python train.py --model="sound classifier" --dataset="acted Russian speech (Dusha)" --train_examples=26041 --gain_aug_db=6 --time_shift_ms=50 --n_mels=64 --hop_length=320 --input="log_mel" --spec_augment=true --win_length=400 --targets=["emotion"] --num_classes=4 --arch="resnet" --norm="groupnorm" --activation="gelu" --weight_standardization=false --depths=[2, 3, 3] --kernel_size=3 --stem="deep" --avg_pool_shortcut=false --widths=[64, 112, 192] --loss="cross_entropy" --init="orthogonal" --residual_init="none" --optimizer="adamw" --lr=0.0029 --beta1=0.9 --beta2=0.95 --eps=1e-08 --ema_decay=0.995 --magnitude_pruning=0.3 --steps=14400 --batch_size=128 --epochs=70.8 --lr_schedule="cosine" --final_lr_fraction=0.01 --warmup_steps=720 --weight_decay=0.2
Rows from block 5, named by matrix and row number. Each number is 128 + 32 x the weight over its row's rms, rounded and kept within 0 to 255. All counts start at 0. Numbers have three digits each. After the name is the row's rms in percent of the matrix's.
# short0: shortcut pointwise conv, stride 2 (model.blocks.5.short.0.weight, 192x112x1x1), inputs 0-111
short0.63 086:128128085128128162150121064102128093112152173128045143118128093077094123128128119068167090128128159128128160163093106074128128128100144128128096142188060170156128128089128205110128148180176128130137126064181170153128104128163102128173171128128128158137128128149082128175150062128121103045105128150128128128114130128049128128171133178068
short0.64 077:128128112154134040128091107128128128128114128128115128128128145075108083084118148106096024128128110095128186128124148149151128089142097128075154135128128161123121128128136112137082128008128039204118128128104128180128179120128128145128175154069160159172128128128138128144104167140128115163102178180128128128128089128128128131164049075157
short0.65 083:128160128137179178153125134128128128114128135128067128193183128111171128133117134138124038128128184170148141128111222128141128126117128143094115187163173194153128128057128176128139198128192112128189159128191128128176170128099135128128143104128128103144106101111128125128210148163112165152164119137150128154205076138119100130167128121128
short0.66 103:128122136128088128118159133100172179153146128053143172102185089165128128128168131128128131194168128128138174212157128128128167128130128124128070144140161156136128125128084109135159182168128178128128109115125128145187175130168101208161157133128148128235152119182128128124128097180131128135128105162181194157128128128135128049185128128127
short0.67 105:165128166131155164147127148091156191181182128131160180144183099128094116128128128186128128148200160169124145213162177157138137101135115137119128170117159128128182128128109163173126128179168136094128179182149088128147102139128153128101128168099079166195171128188128164128120079138128128200129141134128169128113044081128128128131128089132
short0.68 093:128105115132084156101128160138150148128171114128128128126156128128099128140128092128158142167175077175128139192137128179191128179128113164128210128172088137128125064104046128179165128149151128045075133128128128093083200137086054150156127117067128128148128134142128056153117139128115196106087093115133148110128106128128119095147129089081
short0.69 116:125129147128144128094091128108127073122080128109154066093086134132139043105128128128149064067043122140128106074113105110152143149124088141113128094136174024128128177128106056090100112087139128128128162167128089165105142084109090123128083159128097088041164128080128128128128068128128118137128128128082128128167131116157128110066128128103
short0.70 087:090101122152191128128082121143072109128170048131159134128097084156127128117128151128099069099144128124058092090128167128067088128138112121166128131142126058128103128128130062108068086128141151128128128128108140134165138145128116134128128128086138134128107128100128079172106053128128141128133128146079080006128127032174120128078140128128
short0.71 093:172088107175125167128140128157128144157140146128128140173128142068073128175131128135128128144174128092173128163114165128098164198128151167132092168133128143130128128123178189157073168162128167102112118128185147128179179180183128140188128171105059166160166095144204133145063128140089170128091128116075166150130109188118108120137137168122
short0.72 093:128114128102092142128128142118128128075147149085092128150110077108099074066112039120128146128110094128166133174167129193154124102128128128104023135128090148118128128157201128128128139147169128190128128128085128023128119123104128128128177101120158112184128093159112128163128140150128060121130075161201128128128071107128128091175128128162
short0.73 083:128128128128128104128087128117136128112128128146122115128139128085156128128128196047168111056152128128122080124128097128145091128128128108128128077128128063092128096101148138162160119133128106151086158158088081113118066120122124061152128117128023128128128128128141082128167112128118128083128126146060074080111112000094126151128068128128
short0.74 084:188161143128128161104128198156136138119128166054184124128128141128128085205074128161128145141173107128128116128128082063128128128128120133128128169062128202089173128191128128128160128097102128128128089128053128141056088128152054128128160158128195207141185123173162114135110128128128128128128128166111167129126090136128128135185128098128
short0.75 104:117129153073129110128128128128097127128128138125085098128048164118128128096105107128101094063033128121084081031206128128103068128122097124108120144128116156130072128128161121064128128113112027085157128128097130096084128128085128128128128128059150102101128122073153152162080117091128094155131087164153098128128154084089114135132128112159
short0.76 081:167128160128128152128155128087158128128151128134128171098211072128165103128128128100128128128177179158128087175066128128148166139128128109128181143128128124170154100050156128128176170200194173129128128221145115081128174065128094143051113128128100128179084128170128128140091120174128121128114129142128140146128083128054076117128107121128
short0.77 090:128120128128185049117128100177117128121128150184122114128051149115128114036096163138128155073110128128073103097121134131123065124128128128070128086166128097128128082163128082128133104124150079128128106128198128137120098158110068071151070098072134117112128157072128128202082128117089164116138167196128118122089167128099134154084151134128
short0.78 102:128128128152174150125144136128085074138128133117196151089109155128128069063029128126128128128128119128122111128122101156128108130150144139113128128129128128118184112159091075037128068097128128110128079156127129138160119181076055097128084128108103101082132146030142098128089151129173109128128087128142128128163050095135101128075188153122
short0.79 080:133165115128109155055128128131118128162128128118128160197150135098128081088128156121189141134152180171087123144128128146121093128128091161112126128169129112173139179128177133128128101128163137144128128165021095054128164180128080128155169128146179128187128161165147128084096084128166103208155128073211107105148121128144068128119128128147
short0.80 081:164197128124157128184128072162128133128163139129142167128037128128134134128069156175128153128080101128120172097108094105092094103138128128075128111128152111128089098133110128073112128041089128114088089128064196128132142128071102067100085128195147102078128121077128159167076128111143128128128128131109115088121092160128111128086128050128
short0.81 100:103123132142128157128100128153141136162065075128164099106104187177160128120104128128149128097092139128128138068128070128103098128087128097072158128087128048107128123128074128088081128100128092128128155094128135132116128086128128132150047128104128079092128089000154128115153163120128181079128142128102107047108161128105128139062128121128
short0.82 112:087146128128128167128160109106144100078130125128128120128103138162115100128128128080109168060101097139168049065057128172128128098128144082183151115102151016128124117103097096078134047137128066128069128142094133146128065120128150082128125104125092095052128116078137128128119128128146128092137128117133128104107128070114128099096094093074
short0.83 113:136144136101121128138128125120167187128156097128146162126153111109128153128150149172178149167168166128130205197138128159162128128128128114128095130128117202128128128108128128188083142161105149128127147193128128153149154128198080128171187128113072128204133128179160153126024160150164118128128129114113165128042128128151128128186055138124
short0.84 096:128128081171128128053173148152117128092141171058160155128137128128128128158148141161128128158157128158102095163128128128128107127163165128128025147128128149186128212128163097155211195145113170139159128166145189091161154089146128184128151131105128128169128113145172128119079084162128136128148158134181155166190128121156128068174128128124
short0.85 087:112095204128158128128128128072128151128137115182145128151167103157116128152128128128229195111153141135137128128128153128174128110093128094128128155148076085141106158112128158096183109111185159196186128159128128113138171135128140098093115095204164128111088129128101111111099100127135128132090049156137089128031122122146128073181074105160
short0.86 104:091083128128128128071157075140088121124128150128106049159041112128146189066093118168128128080096128128128128051154077128128072128135134128167164128132102127128064126128158160118017128075149128106141098128128129198068128128113089101107149140128134131029128156084128128113118128128087163128128154128128098128128155108100124148130147110160
short0.87 102:149128142100086076121101106124115112128122165081108106062060145100158065076089128105078128064090128152076108078175133128070123104178128128112112116112156136049170080128169140117128077109083042075156132128128127167142111157113120128128091092101128106123107158083196128194129153118140128067128128128097097128128128111095128115082128119113
short0.88 083:201053144128128126113181128105101170159166119128139128098128144152084129173143070163128153128190144128128128195184096105145163151128163128154057185166128110147128057121143118120158186128189161111128094134177148128179150128149077165115128127070089155182115109165128146128123051112141126128085174128128120128069128149128128132179145169128
short0.89 079:128103128128097128128115108128136128128129123066083128167130103138128128082162032070143169128141048130214179203113128159128108026097111128162144128128118177125100128115128131096159128163223071158128128123099163078122128190128092128128136066128128100174119128128126128128128121128128096128086128128154128128150060128061128128128140128128
short0.90 090:111128164100145133104181158192128161128197128159166171143125128059128128113128128151158197181197120152111155217153108128164128200128128128215137118146121130199128128133123073128144128149176103128159124164132137155128159128129101128128168120155176128184128128173130128128128081128104090108126150144169128174183080084149095105172176128128
short0.91 092:089143179098163128181181128161142149144189137182084140128165138137161133128156144155128187175156156128135108175204153137152128149131131134156093154164128123149083128128128014158146150178148160158157128128108112118144104138126115161128153112084148127190128140157128037142083073120128129129128128189141089128141083082136135092190165099166
short0.92 122:156128125128170150157156124128169167152152128097091144128181128128137128160163108192155166179176137127128128201154139111128188148128158096128124155099128133128128128128118130167141169235130176128155128130157128128181128161142145176174148128167109128216161158215154128181128128179128128128128168087128172176128168154101128184189128169121
short0.93 124:086128128128116128122066080128170119123111107093128065124091137128128086114097100099129128037046114153128091047119142152128088128118098128129126098128111065116128128128130073128151113070128095128156159146136128186128120172070139075128059125128123103028128125050104109125125128128156164119116128118099084128128128109128145105031127128112
short0.94 137:128128148128125083158087128111122150167128118144106061153073160153181116128128111130128119040081119128056139018105128128137107129121109128132128103128130097128087128128128055098157047106128112127124102147105128128062153126104129091074106126128130097036128120008135128098128128110143128128132105095109099128132128109134140128068147107084
short0.95 114:128113088114136128121193096136097108178108128128085128163062163128121128035086128128112082026077130098073125043128097076110084126115140128128108128142146156091110128125138128085072082129128093138137128032143134111063162136098037088129128128086163114066123139101128147132149141128128112128128128128128107152132109128098128160130145118128
short0.96 083:179119128128128114042135153117108054128128128154128119159051128145128128128076130128128125128138121128088120128075128128147066169159128178128128127181078112154088106149104081128143097175128094096078074145085143128075089172128024109112128142138156044128100128117128151152099128128073168098128092128088082128180111128128105128155191128098
short0.97 083:128166168128175173212192128128168189109148054135128128150173128118128128128155135128128141137177128172192134141123193155156196128131144177166137140128180131128166144156086128128127128128141128128120145166165121128126032165128171140154097128128066128083147128128128161128128128217128095118091125114128168128139128181155128128065116056151
short0.98 115:128085128094076123118100055105128128137125086096031128128142139132128128112105071142128155128128125128172128128117152162068150150120107102130087128119120152158032117057148128113128128101130117151131128178128096146123128165107113125052128073106128071128101098128133128105089077058123069127058128128127128125128141155040050128128075128128
short0.99 104:128127071128172128128130099093079161163121134088075128128128128048129128124113085135088128090071128140128172089143128128079028130083122126128128106060093128128079147152141112113128155089128086147162080132128170129109055155070107098128106063179128098128157081128078143086091128101128054128154111131128081092092149142152079121141151103123
short0.100 076:169148195124116096099128158128160149207128128128165122187101173128219100121146124110128128149140128204074128128128091088111161128101128080097128094128123139113126126128169102099101080107104126129141128114115128155061087107120128045128143128128158135177128049128121169122199128128128174142091187128051117135090073193130128128153128128128
short0.101 099:086116150128076188180128088128128074128190128123087198149163128118165128128155128128128181128176100163164128161145113138121128128128144128184189111153141099211062128079140128142132111106181128136106125065078159179128131154128128149119180154122128128111128153128128128166133100128127128080128164142199083128167093081128098027128124107171
short0.102 106:048131096157082168153111060098136128174115140116120128128142127125096128128128152147128128128122128128128113128128139128073121093078128056107104128098147122128091112038093128137105133128151064128128128129064061129147057128128128128105128023128078092146128042128128091128128087096132128123054128174088116092093112158128052117128108128128
short0.103 091:148123100110128104128091111081128126128111079145128047128128105123128112128107128128128125128101079141054152170140128144122000150128112026128162136127128126128100124064060118128128135117128128139070127128128154128128128128082167128116151128184137135128151063128109161129104128128143128088129128128128112067072154092195104125128128068116
short0.104 089:067128111044135081113128114128111068039140147093062118119073146109074133092125113128089090072128138072143141150174126040077064145137146133107064128094094128160081128128217128128128110128124072149149128128152128128128122128128134107121127080147169128128128139128087128155128116049128096128154156156132128084099128141101093083115115128138
short0.105 080:039128120128070139129128132140186116123128095110092145128176069128128144073189128111119146128180057117128150171079084091108061070113106152107128089100056128128095128066119089128128128128171128128148050128128163128119142177112167070128106090128156087142104128141173129173069128119128128174115112128155104135115127093068103128114128171160
short0.106 133:171138157162169137128154155198128128088138147186174186126131128131145128128128133106176139128189142155144134181128128136195162167162128140128153156177166146128193112181149128181128080153130176128128173169128128155128161130104144145153128128146128190128130161128154128157195163193142180155168170128175128155184182171177189163128145112161
short0.107 084:128128128133081166128154128115188145128125081128139128128128128128128116140110167047128128179168182111155128179146200125200170128182128235105087128134128128160190047128117091128112155132188154094116152172171128128070128169071128128152128128112128162142138102141101162141156088153139130053078128109128128128153074149144113102128128107155
short0.108 100:088111095124078112128151128102128088148095128103128128128128128128159114109166139097090163084128135004145122128074148128089128072130128121134135156031128104087128097128107122078128115174128084085089154035148099086091098138102035123132128100125128093128128128150140120128177102128102114129121153137128111091128128104055128052089128111154
short0.109 094:089136190128161128128106128063126099128128129104128086108090155157140146139127176128123128128100088128128128134106128128158176102123128102167131189118140119164135122077169162128128104128090128128128026128216105183128191128202128103076103172062128132091150107128124128128105150049128065114120137128107125124164121128165099100128019115129
short0.110 108:123128128093143128128145097128128103054027144055081052105123128078094121086100115128128124093128079104136099123128101100128108159090128116115128128146068104093096102087156097085111122128128128099179133128142108128125149128105094105104105128105092110128128128128128111104094050046037106128128128101057128128121159128128082090097113128041
short0.111 077:076057128057128128128100110128144128128123128128128100152149128128058128128036063134128158159150156128057122187025088137128120150183141128127132095115108150128140128128083098128145072175194128104092142128204169119143166193128106128050123139102123126128126130128128146116128128072160147128091069128141128104167150145153128128128167128110
short0.112 119:108128086099128131088081070082128075149083088074096041114158128128086117103080049101128128107110128120106128112128128128128092115095128090124132125102103128122100128089128145095128135128188126063114110128095152116090188145075128136089140141128128068128128126120128128065072060061110140128131128128054118128128102128122037105127160112069
short0.113 085:128138108123081103136111128161155178147128133142079090119160081043128148128170128128111138128128107166157130156110148163128185109128156179128090189128128163113119128128092128128157148191095089177102174114181150128126128145113128128128128128128046128149213128152152128018112128129075096077128128128128173099073098128050107066128141137128
short0.114 099:181128251154174127128111120148128169184143128169167174165134159155162160182128124158128141143115119150177098119106157182200155140128131165119108171157138140128118128137167165140128094128128124165117124204128128168215181132174128094128128128079182159120128143099185173128149131144076149076157158131142128122158148134087173101128128133128
short0.115 143:170150153170128115170144196172128164164191145149154187181128163128168118189175152128135187165187128153129124128130128143164199132128128156157125156128149128156178128128135187152128139180128129175128178128128131128172128154177182128152136168128127152176111128191166163157128129186122155107169138126164128112179179194148157138179113170128
short0.173 100:110141076128128133105117120104127145186171126061128110120128149128128128101118043079073128114101121128112126128096153157031128083103128130159176100056095132066091128100113147088153103125128128135128147072128123128121068171109091128128123116128140104098104095047123100107099128094076128128121038104138175110146101125108090095070106128062