A small sound classifier, trained from scratch.
Model: 2.69M parameters, arch resnet, activation gelu, depths [2, 3, 3].
Rows from block 5, named by matrix and row number. Each number is 128 + 32 x the weight over its row's rms, rounded and kept within 0 to 255. All counts start at 0. Numbers have three digits each. After the name is the row's rms in percent of the matrix's.
# short0: shortcut pointwise conv, stride 2 (model.blocks.5.short.0.weight, 192x112x1x1), inputs 0-111
short0.116 113:128134189176128150104190168159154128128176142142156199128128128128093169128174126128159165160171194128128095153131122170135185128128175205146164128143130109144193128176144128146175128159165197141155131164134158150152144128143151146133103147062123128170106184166169128119194129170138128122164128137214185128184128142137125095128133166127
short0.117 083:128169131107128099170108105072058146139128101128089106180078107115128112128102071144091128137121106112074146128063127173058118093143070124118128163132106130178106128136128115126155136180057128128072128123095135057080025112133112101128128117180128122142149121128078121108098161098128064131128120128154128174098119084128091165137128046128
short0.118 113:128125128133142159132159171178153183136190128170110156128186105104128138132141152084186163171163128160202122148156156142205143166128179175172156141163164128185175083186157098134116093127128145128122136175169162118128128127175104152161128164167161149128052150176128128128163128183133132133163128135163145128200142106084131093128128184128
short0.119 089:095128089087128100128152111148110128128128145083106124138128128084128137102128086162106128083128051128153088095216214127147065114097115139158128128128102131123124164128147095163159052099132097115145128100077128128075086128117089152067158139128153096128128116120056132093088160111128121158084082173147048128128120101128128177128133036101
short0.120 115:138128165167153144121155163201128156160145158197128173128128111177150128163180175120160188131193152128128128178128162118176193170206128145099128128192164166128139091128128128182128161128151162128155128182154128176150171128174128190128136168139128172128128128181157123133133128157076164128144169151159110128128142140127128114180160194174
short0.121 092:184047059144100111128086103123087128128087128173121097086083128100129095109072159073186153127190173135128190174128128128119072128135066128107128128089142160090128129150128128107128163128159128201121093128128112178128163201146055154153158163098128128175128056124110105080074137128165128096136128163122129082147115147128128128128128120137
short0.122 103:116128128117132051114095084128073125105136128081128102128108121109128125128067119105096055128083078063128126098167176084159115112110100088128128128111128106128089101121171141138092128093105145128123116086111128138143134052128112127081128128154158100095078081153066150128092129089042089128129128129104100061186108101179137176098128046101
short0.123 094:133108128086102109102067049113088128073128128053095115128128128118169129128124141097116128128154128140144084145130165119056136128111090122128128128126093128158048128118128093155128105113128061163128162099117061128104096104088099128039128091128152128128104128154082116128055039092097087099084076136128090123128087128128074128128145123071
short0.124 078:128115077128163041125188161171063124158175128128119165128063128128165162134061076128116224105179151128128073128128128128116164146197133177168163100128128098117149128128076100061143072128051098128128128128157128128097114100093090128128128138106154162123128128145128091128128158094126178086063090128119110088160128133128108147139128128122
short0.125 098:128084139097128134136110086101150089062128176075068161133128103113128128128158128109079148128128068114131093127149150096128128112132111093102136124128049128128111128176162124128128139158127120128128175109091074128093096102063031180111153062128132107126128118118110100128107046108032128061128059128133120128096108136111093075128154109094
short0.126 097:128076106131067130128110128128124142128128152139120120160134135039066164077128128074128115128051103128128128128128128146087160109066127149093073101128128128128080049094138104082130128128171072178135128095119132109132128135117108128149153128108136103154084034077123128128128157109108103128100128120149050128141172052037132147148169128153
short0.127 092:111128117128143153131154147128163129144128163128128128128128148058088128130138096094128155185121128137167128128215184148156156107128116128128175137102151128149114054128128124020158079178094128173176160113158128128113128150108112174128095128133128073088081130156128084065128128142096139105151128109167150097131128074045155016116135128128
short0.128 126:128205149194152156158173152149180150128154156144169198160128128147128128164174177128152169192128127132168164169159128183173175154149138175128173158128159128168151167128134128195128128147128173191128143160137167147150170116164166162190143178128128155128108128128165105141140128211105164128186159128140147167185118128128128128128158128127
short0.129 090:128128105128135154074115128102168191195134167128121128130128165162140143128150128128103140128098128119128128128182116162108128128128141056152128167063162128081128128078062150128175143177128128190128127141138109073186128128162096149120128150128155149182128053131102128128120117072196074128117155128133128047097194128145025128128093103128
short0.130 092:041128103128141128149127102105147106095130128112100128128137162144145128091157128128087181155159170157128128188157162188128128132126128129169173092074198128112114157128147106046115139186054082082128128128144082116034172170121074152128098128153128128139126149167114120128182167128128179113128128128138128128180128175048135161090105137139
short0.131 086:058128110118123128128128128148185126128100092128065073128126091089106074128149116076095144128127128128144128168112128128128149149140085128148143128112128113113129150068128090105074128128128096128117167047128107157095128128080128128128046085107128072177111128143128082096098069105087128107100090064128128154038096060128105049124108115071
short0.132 093:102128128128096105078139128128161128128176035093128128128193139105084128128105163128177148176146099180166168159218128121167147143169141128112128145200168069197154146177109128137152139128149128081128123111144127091128128169128128128128128156202140128159186128157153163093128128187128128138144128060111201128102099128159128128128191128163
short0.133 094:068128128060128101138128128169108122146089155138066121114128128128140128128128036128128132115128084128075021128129128111128111128141122094179164136102128108128128105171128067128174127165160124178152167167116128093175065133112128132118198128163128128166146134128199132171128104128069132128159128128128077146118168048099104109177200128128
short0.134 118:116139185202165153151168162180133176128150148184151189128175180130167119166157135132171181173157172145145128132128127144194175118184142166162128167193142139167142115128103128151154141144129165169138193159152160140123098128128152146193143144128150128128128169128107126143185166213146160087128128128166151148142102180149169096128159128150
short0.135 119:141156179176140177175121165135210186128160128148130201158135128198128091128179150128128140162128129128117086128119157184185168126128128147128107128159159115128155129128178122182128088161124166197114179143128142205175128181155128128146199147099128165167128175128128128128128169181138171137128128130180128167162142128128197128142103157128
short0.136 079:128087128128128054114105118128067128128101172121128128086121087112185155100101048145128153126128128128035060128005110128128132147144164128128128105110075137109092165146128101128169074128128128128149133128128128079122128118128113104128182128064118128102191135128193080128084140114135128128126128144128129128159117119172128052155163058128
short0.137 075:127128189154128164140159151103144079119106101067128124128128128128069161126128160160128169136141128128161128188141156216143200088128116128126128128037076128179198128127128128179158059134128128128081161136111180128125087166161120136093113197175108084128128128177128128128134091175128128167128081065123164166128128101128108120128099161177
short0.138 084:180156176128107128106113128152128150135148156089128183143173054121098097128137115128128110128128128153166146128129121128142128115128098128074040128180121081093158126128148159101128128128128128201128084167077089128128123207077128108128124128128128103128128174128183147193076128128160128101079097114130049065177138128031128096128071131143
short0.139 103:143128169128138128128132151085129139132119169163141128112094128128154128134128128107128154090092128134153128128115117039150146059164065128084082133136132141066174153128070128149128128040128128128128128150128051128128084096128134044080112099109091103148185079128128110167146128064168046128030098167111137128142081128128101137135128145125
short0.140 122:128128148176162163128185128152176128124128138154128155158156122128181128169184168121190185140128192128157153165147128176133156156159157139128137149155165128187128142184149128149168128185167162128148187171162168128177173127184128181175114153128140157128173183173181118147142091174158163154151168147128128179147166148140128088128128128192
short0.141 090:128106137125052128152158104128087152128128126128098136031021129118128144077128073122126128101128128108072128128128128125118128075128128084127128128056128086128128063073157129082128090132100098157130176128176098128128128128128150128128146089157128130128112111158202131128115128128065147029146128128157128110128118128039103084128093121180
short0.142 091:063145128084128128134089088081128136132129132079008128152128128114128128128120128156128075109096128107120172128158094128074128128057122138174084166172093183159105164109128128128120128183117128128111105123100149128024076147082084128128128100157128130144128087128112128128093120128162024110128113153128065128095109121152082128162138087128
short0.143 105:128128123208100128119142114130163197128099093159104103161189128182151143128128128128176161158128139128184128175128158151144170197128191134194198076128198072105128160128125138148149172128128133120128180158165136118188111138161092177134094206159111146128169128151128128129128128158128182128128130072105157128168190171133125128128126157136
short0.144 081:128172130128128110154130206091178145128128156091142141128128128090128128128193186128144132123104128128061140128175074205128091129135128128105128093128128108128131163128128103128088110134167128166128037159128128101128120128065187070128200153188205161123177112131128128122165128128128065132161070119077089149128128114201128169126142142097
short0.145 083:157084141140153104109128128178130104101157184128108151099142128135128128168128117147128193129169128117071136128161128160140128170148201168128154119150200160155128146109192128128133148139191141073128137155128128096178118160216116164057174174135143152128191128128164178159137158128128154164128133174157142186165157191167072121157170113128
short0.146 093:139179079128128120056122185125169171154128181180118151197178128083164149144133105148096189128139094189128151154125111079128095162189128168168138099180177128148159147128166114129087128047208093128128128115128141074128140128128128166093128150128195128128148146179140168128128156112156171172128128152128131176159128093151128128128151136176
short0.147 093:176128128165128128138077134128135170192154158160117128120072128168128095162094128051128141157147128169154065128084147146128156128179089038128070128132128120117178128128189104181079128092082128138095125157086102113136108184088183128081180110128128128151105202119128128206128128128176128128097070128086158128128106128100128128128135128092
short0.148 107:164206163141128113128139209170187165153154164141160170214162128144139109128128128113128161128190151128128128163100128163123164128185128151109094128123128073128215149134125072149152128151164131173042183156104139168154138099128178079121174102128189148144128128146193148128167128128134105157128181128164164133151111128129128128128130128165
short0.149 097:149114138128122111151148124128033128135084145102128101090144181199126123128111128189067174152145139065151161128139131123128128117113125158115161139067128119083076106128087128147164128128118122113084128150096128189109128128116037101128120128128084128144126064128057126108128168128155138091140093056170090068168128153079156178128085080095
short0.150 096:128128128143134128143116121092162128128128063128064101128136128154128128102138157122086128107111090138094159160124128128092081053105078097082088128036112130156088128128128148148136164134182121089139128128068128090128128128075089086123100030152128021156125061128114128111100128128128116150117065115137036128122128130128066108120128117128
short0.151 093:159110153128132029085156153179111175201128170159128150147128128155147123128149066128156147128167128169145070128090076113183128149148082128040080128202128140159139140107146125088128068128162148152175107128103128109075128079068128116149103177128132128128150137128164089181104128119196178163128146153102128128128138088128128105128125087121
short0.152 138:185176176128162128128128202160171159177149179139180128143171128136124152143168158178150128121128128181142112160123138128174128128203128128122128120165160150177212181167157128161128108158161110151156128139128127160128181136164140144134128151116128165128163191128153142155163195128144144185163128166128105216128128158158189128128188131151
short0.153 088:128128153065096063094078087138075128140061103091082090058128128148110135128046128145128126128167089128149128128128114052127165148121118128128168147128107128115128061046128145128128128168159067128168128128147168172128139223122128154128124085128128128133158144153134106128128074128078128106128128128115131128127119165128128070171196188084
short0.154 082:163095128128165170139128128128149128160113110132128128105184128128086128082142128128088176107169128128128128191143134151120148186128128155154183128158128093179156110098105128128128103178156101128128166182199128114128128128154128128093147064046185128148128136169176128078128094154128128134055128182128156128168000132128113140131151128128
short0.155 078:141128094121172128128176122157128128167184187128153099104128178104128177111128084128128184136125120092128130215204148179128128190209153101128128128093141128202190128118143128096139131105186128139138128128135046128128150128128167058128128144158102128128199154189165139128203128128128157139118128151128128163128142128128114193163128109128
short0.156 083:165169124128199170119128157128148129148046128128180154128112078050128138101141128163046169169094080079128164143081078128128101092128101128063128128093078157105144128128113141147128153158098105132132082128081162128128128128110113151128128097167095148167177078129128187092135128126194073174101107125128128128072128128158129197166157113132
short0.157 088:086128128128128185128145089187126150110074128128154069129083128116062128128099128123089101116151128188111098128060124128128128181128128161128128128158128128128167014128128171128159099128154128128128154089109110128142212100119128134103089165090128128061086128166068128052125152153209142127128105192128133128163114161111133128085126082148
short0.158 111:128156163172146135147128152133128128176151156095128137173156151107188054149149176093158128138166117177106068128143128128178128151208128145128162128133134169173174197175165128165139154128167151128128107128089195124181190128162157168142164180156178149128175128153167125152134136128151142169162104170144128178169154159176156128128170128175
short0.159 088:133160166128155136152128172208151128174138178144180128104142128156190180146117128141115128083115183128180117128166227128096128128174141177128069128150140184170172154128158156149088109124164135143167187128185164126146143139223155172122128159176133149141150128132157139128101128120118151102128128143128157157192139128169086132141172130172
short0.160 103:128140128145076128184109111106125128128148128117095051128128128157131128119104070128128164128113117128095128160073091114142106106065064067128148125142128122104128061103037128088188128158128087128105145128128131128091098153128100103128110133099165128128026079128128128070128140100121170075075090068102128079128069128104128128128051101111
short0.161 376:154163172146178144144147161171174156163160163166157158181164137168157143147153151149167172144158142159154128147128128142161156173188146128145153128182157128168164163164157143161155127128166128152163151157159165155161180158165184128131165161166185156128164169128177132180139128150151156176173164179153159171146163161175146155128185145173
short0.162 082:123128087128166116139143128180132128128168171150113173131097128113128128128171128171186127137128168161109175128128116143128071158201169122123101128149153128125128110178128128128142148164108126128128143128163178074095128132155150128171190128182138128161177095128137166128128083163187055149170162206202044187128128128169131128145198091153
short0.163 081:167143128148135128130162128160132065121184149148153168195128127052164064144128128109167186103180156128163160140128159128163124128164150127179097128177128117113170128138128128131167128128137059086128168128178078128102059170121106178128079054086128096104128144128143124108163062128083128107128179138128128128160128074155128057128177114128
short0.164 076:173128142091143128128128170139128128157128124158112079128108128205204172134166114130128128128179164171083134174128124084124170163132145128128113088177149123178077177128142121114128046128202172097184128128178162128126145139136128128054136119068164128147123147128123128146100131062190141157113107201128128164128117116128128091183155071160
short0.165 178:178186171128166171158149154181164165151155167178163160170183137153097128182166152144185177128168091155151114145144128113128158128162128128187128128203164129150161128172168147174157142128169128159128166128133128148190174128176159163120128128128166128150164158166158128163128185152158156147204128128128156159147128167172128128156128149191
short0.166 103:121085070131128128103133079046130128139056082081059097153128102128081099128114139128128128128086097095099128128128105128084139070115128128073117141050062128066128128066149144099088128128152128085130120079141095138128128158128128119148132184111110104128087092128051128092128062128071120102128128062162118090125106128078128128096086120101
short0.167 077:123128188128129128162128178128128144135128188124128149161128128128195128108165140068065128157122080141065140128128128128200145093138128128126128104152162170110128172124166188128132115128206178127167128128082155108128207085128138180107191187160189167154106128168194143200128128128145128086177128171148128150128128128173128128128134087139
short0.168 089:157128128145151097136176171150209160143128190131128175187179128128143128103178128102128196128138128128182119164157150111114128135151128210128066128143128161089171128176165119128080159127139134128128128136078128128099143122110128128062199141128175128162113163198166171121129065097128098149128085167128128168128059073128119080160145145119
short0.169 103:128146103149104064096128134128128125077079128128173128128128128115140168128128151141126172128128116132128128116128181128128112128189063156148114062138120128143159186185125030150128145126135128082128128173085128128128128144128171199128179199158128168128195128147118128092128198128175130111169128128167153093183128128211193177128128170111
short0.170 107:128137117153084142156128106119068128128146086128099090087116094128108128128098134157105128128126087107108147149128097138130064130064088122128141128119134107100128073078100097132152128148128122133029128112128080128094086128128090089128094149128105114128012024128084128107124128110143132089093128070114069080128095076088079157130066115133
short0.171 081:161128123148128170128100128174094095120092128147128142164128128166128121167106093103177074168168094126130171128056128097180174128206128138128073146210128128210086079128153128087128064183170131093128092128088128074096177128086128128070128128132152128102128153128113120157128128098166146128124081171128110128128121089165128099128202087128
short0.172 088:162136128128128136128166185182158109115128177128128122110146106084102197089128128164128128142149140146198128136122128136128143168181128128197128069128134128126160118128101114077042060128143128088147128074123128128128138142128201142128128164200128128128143128180152178128142128128084128128153164131128155164046164043189128129130164128199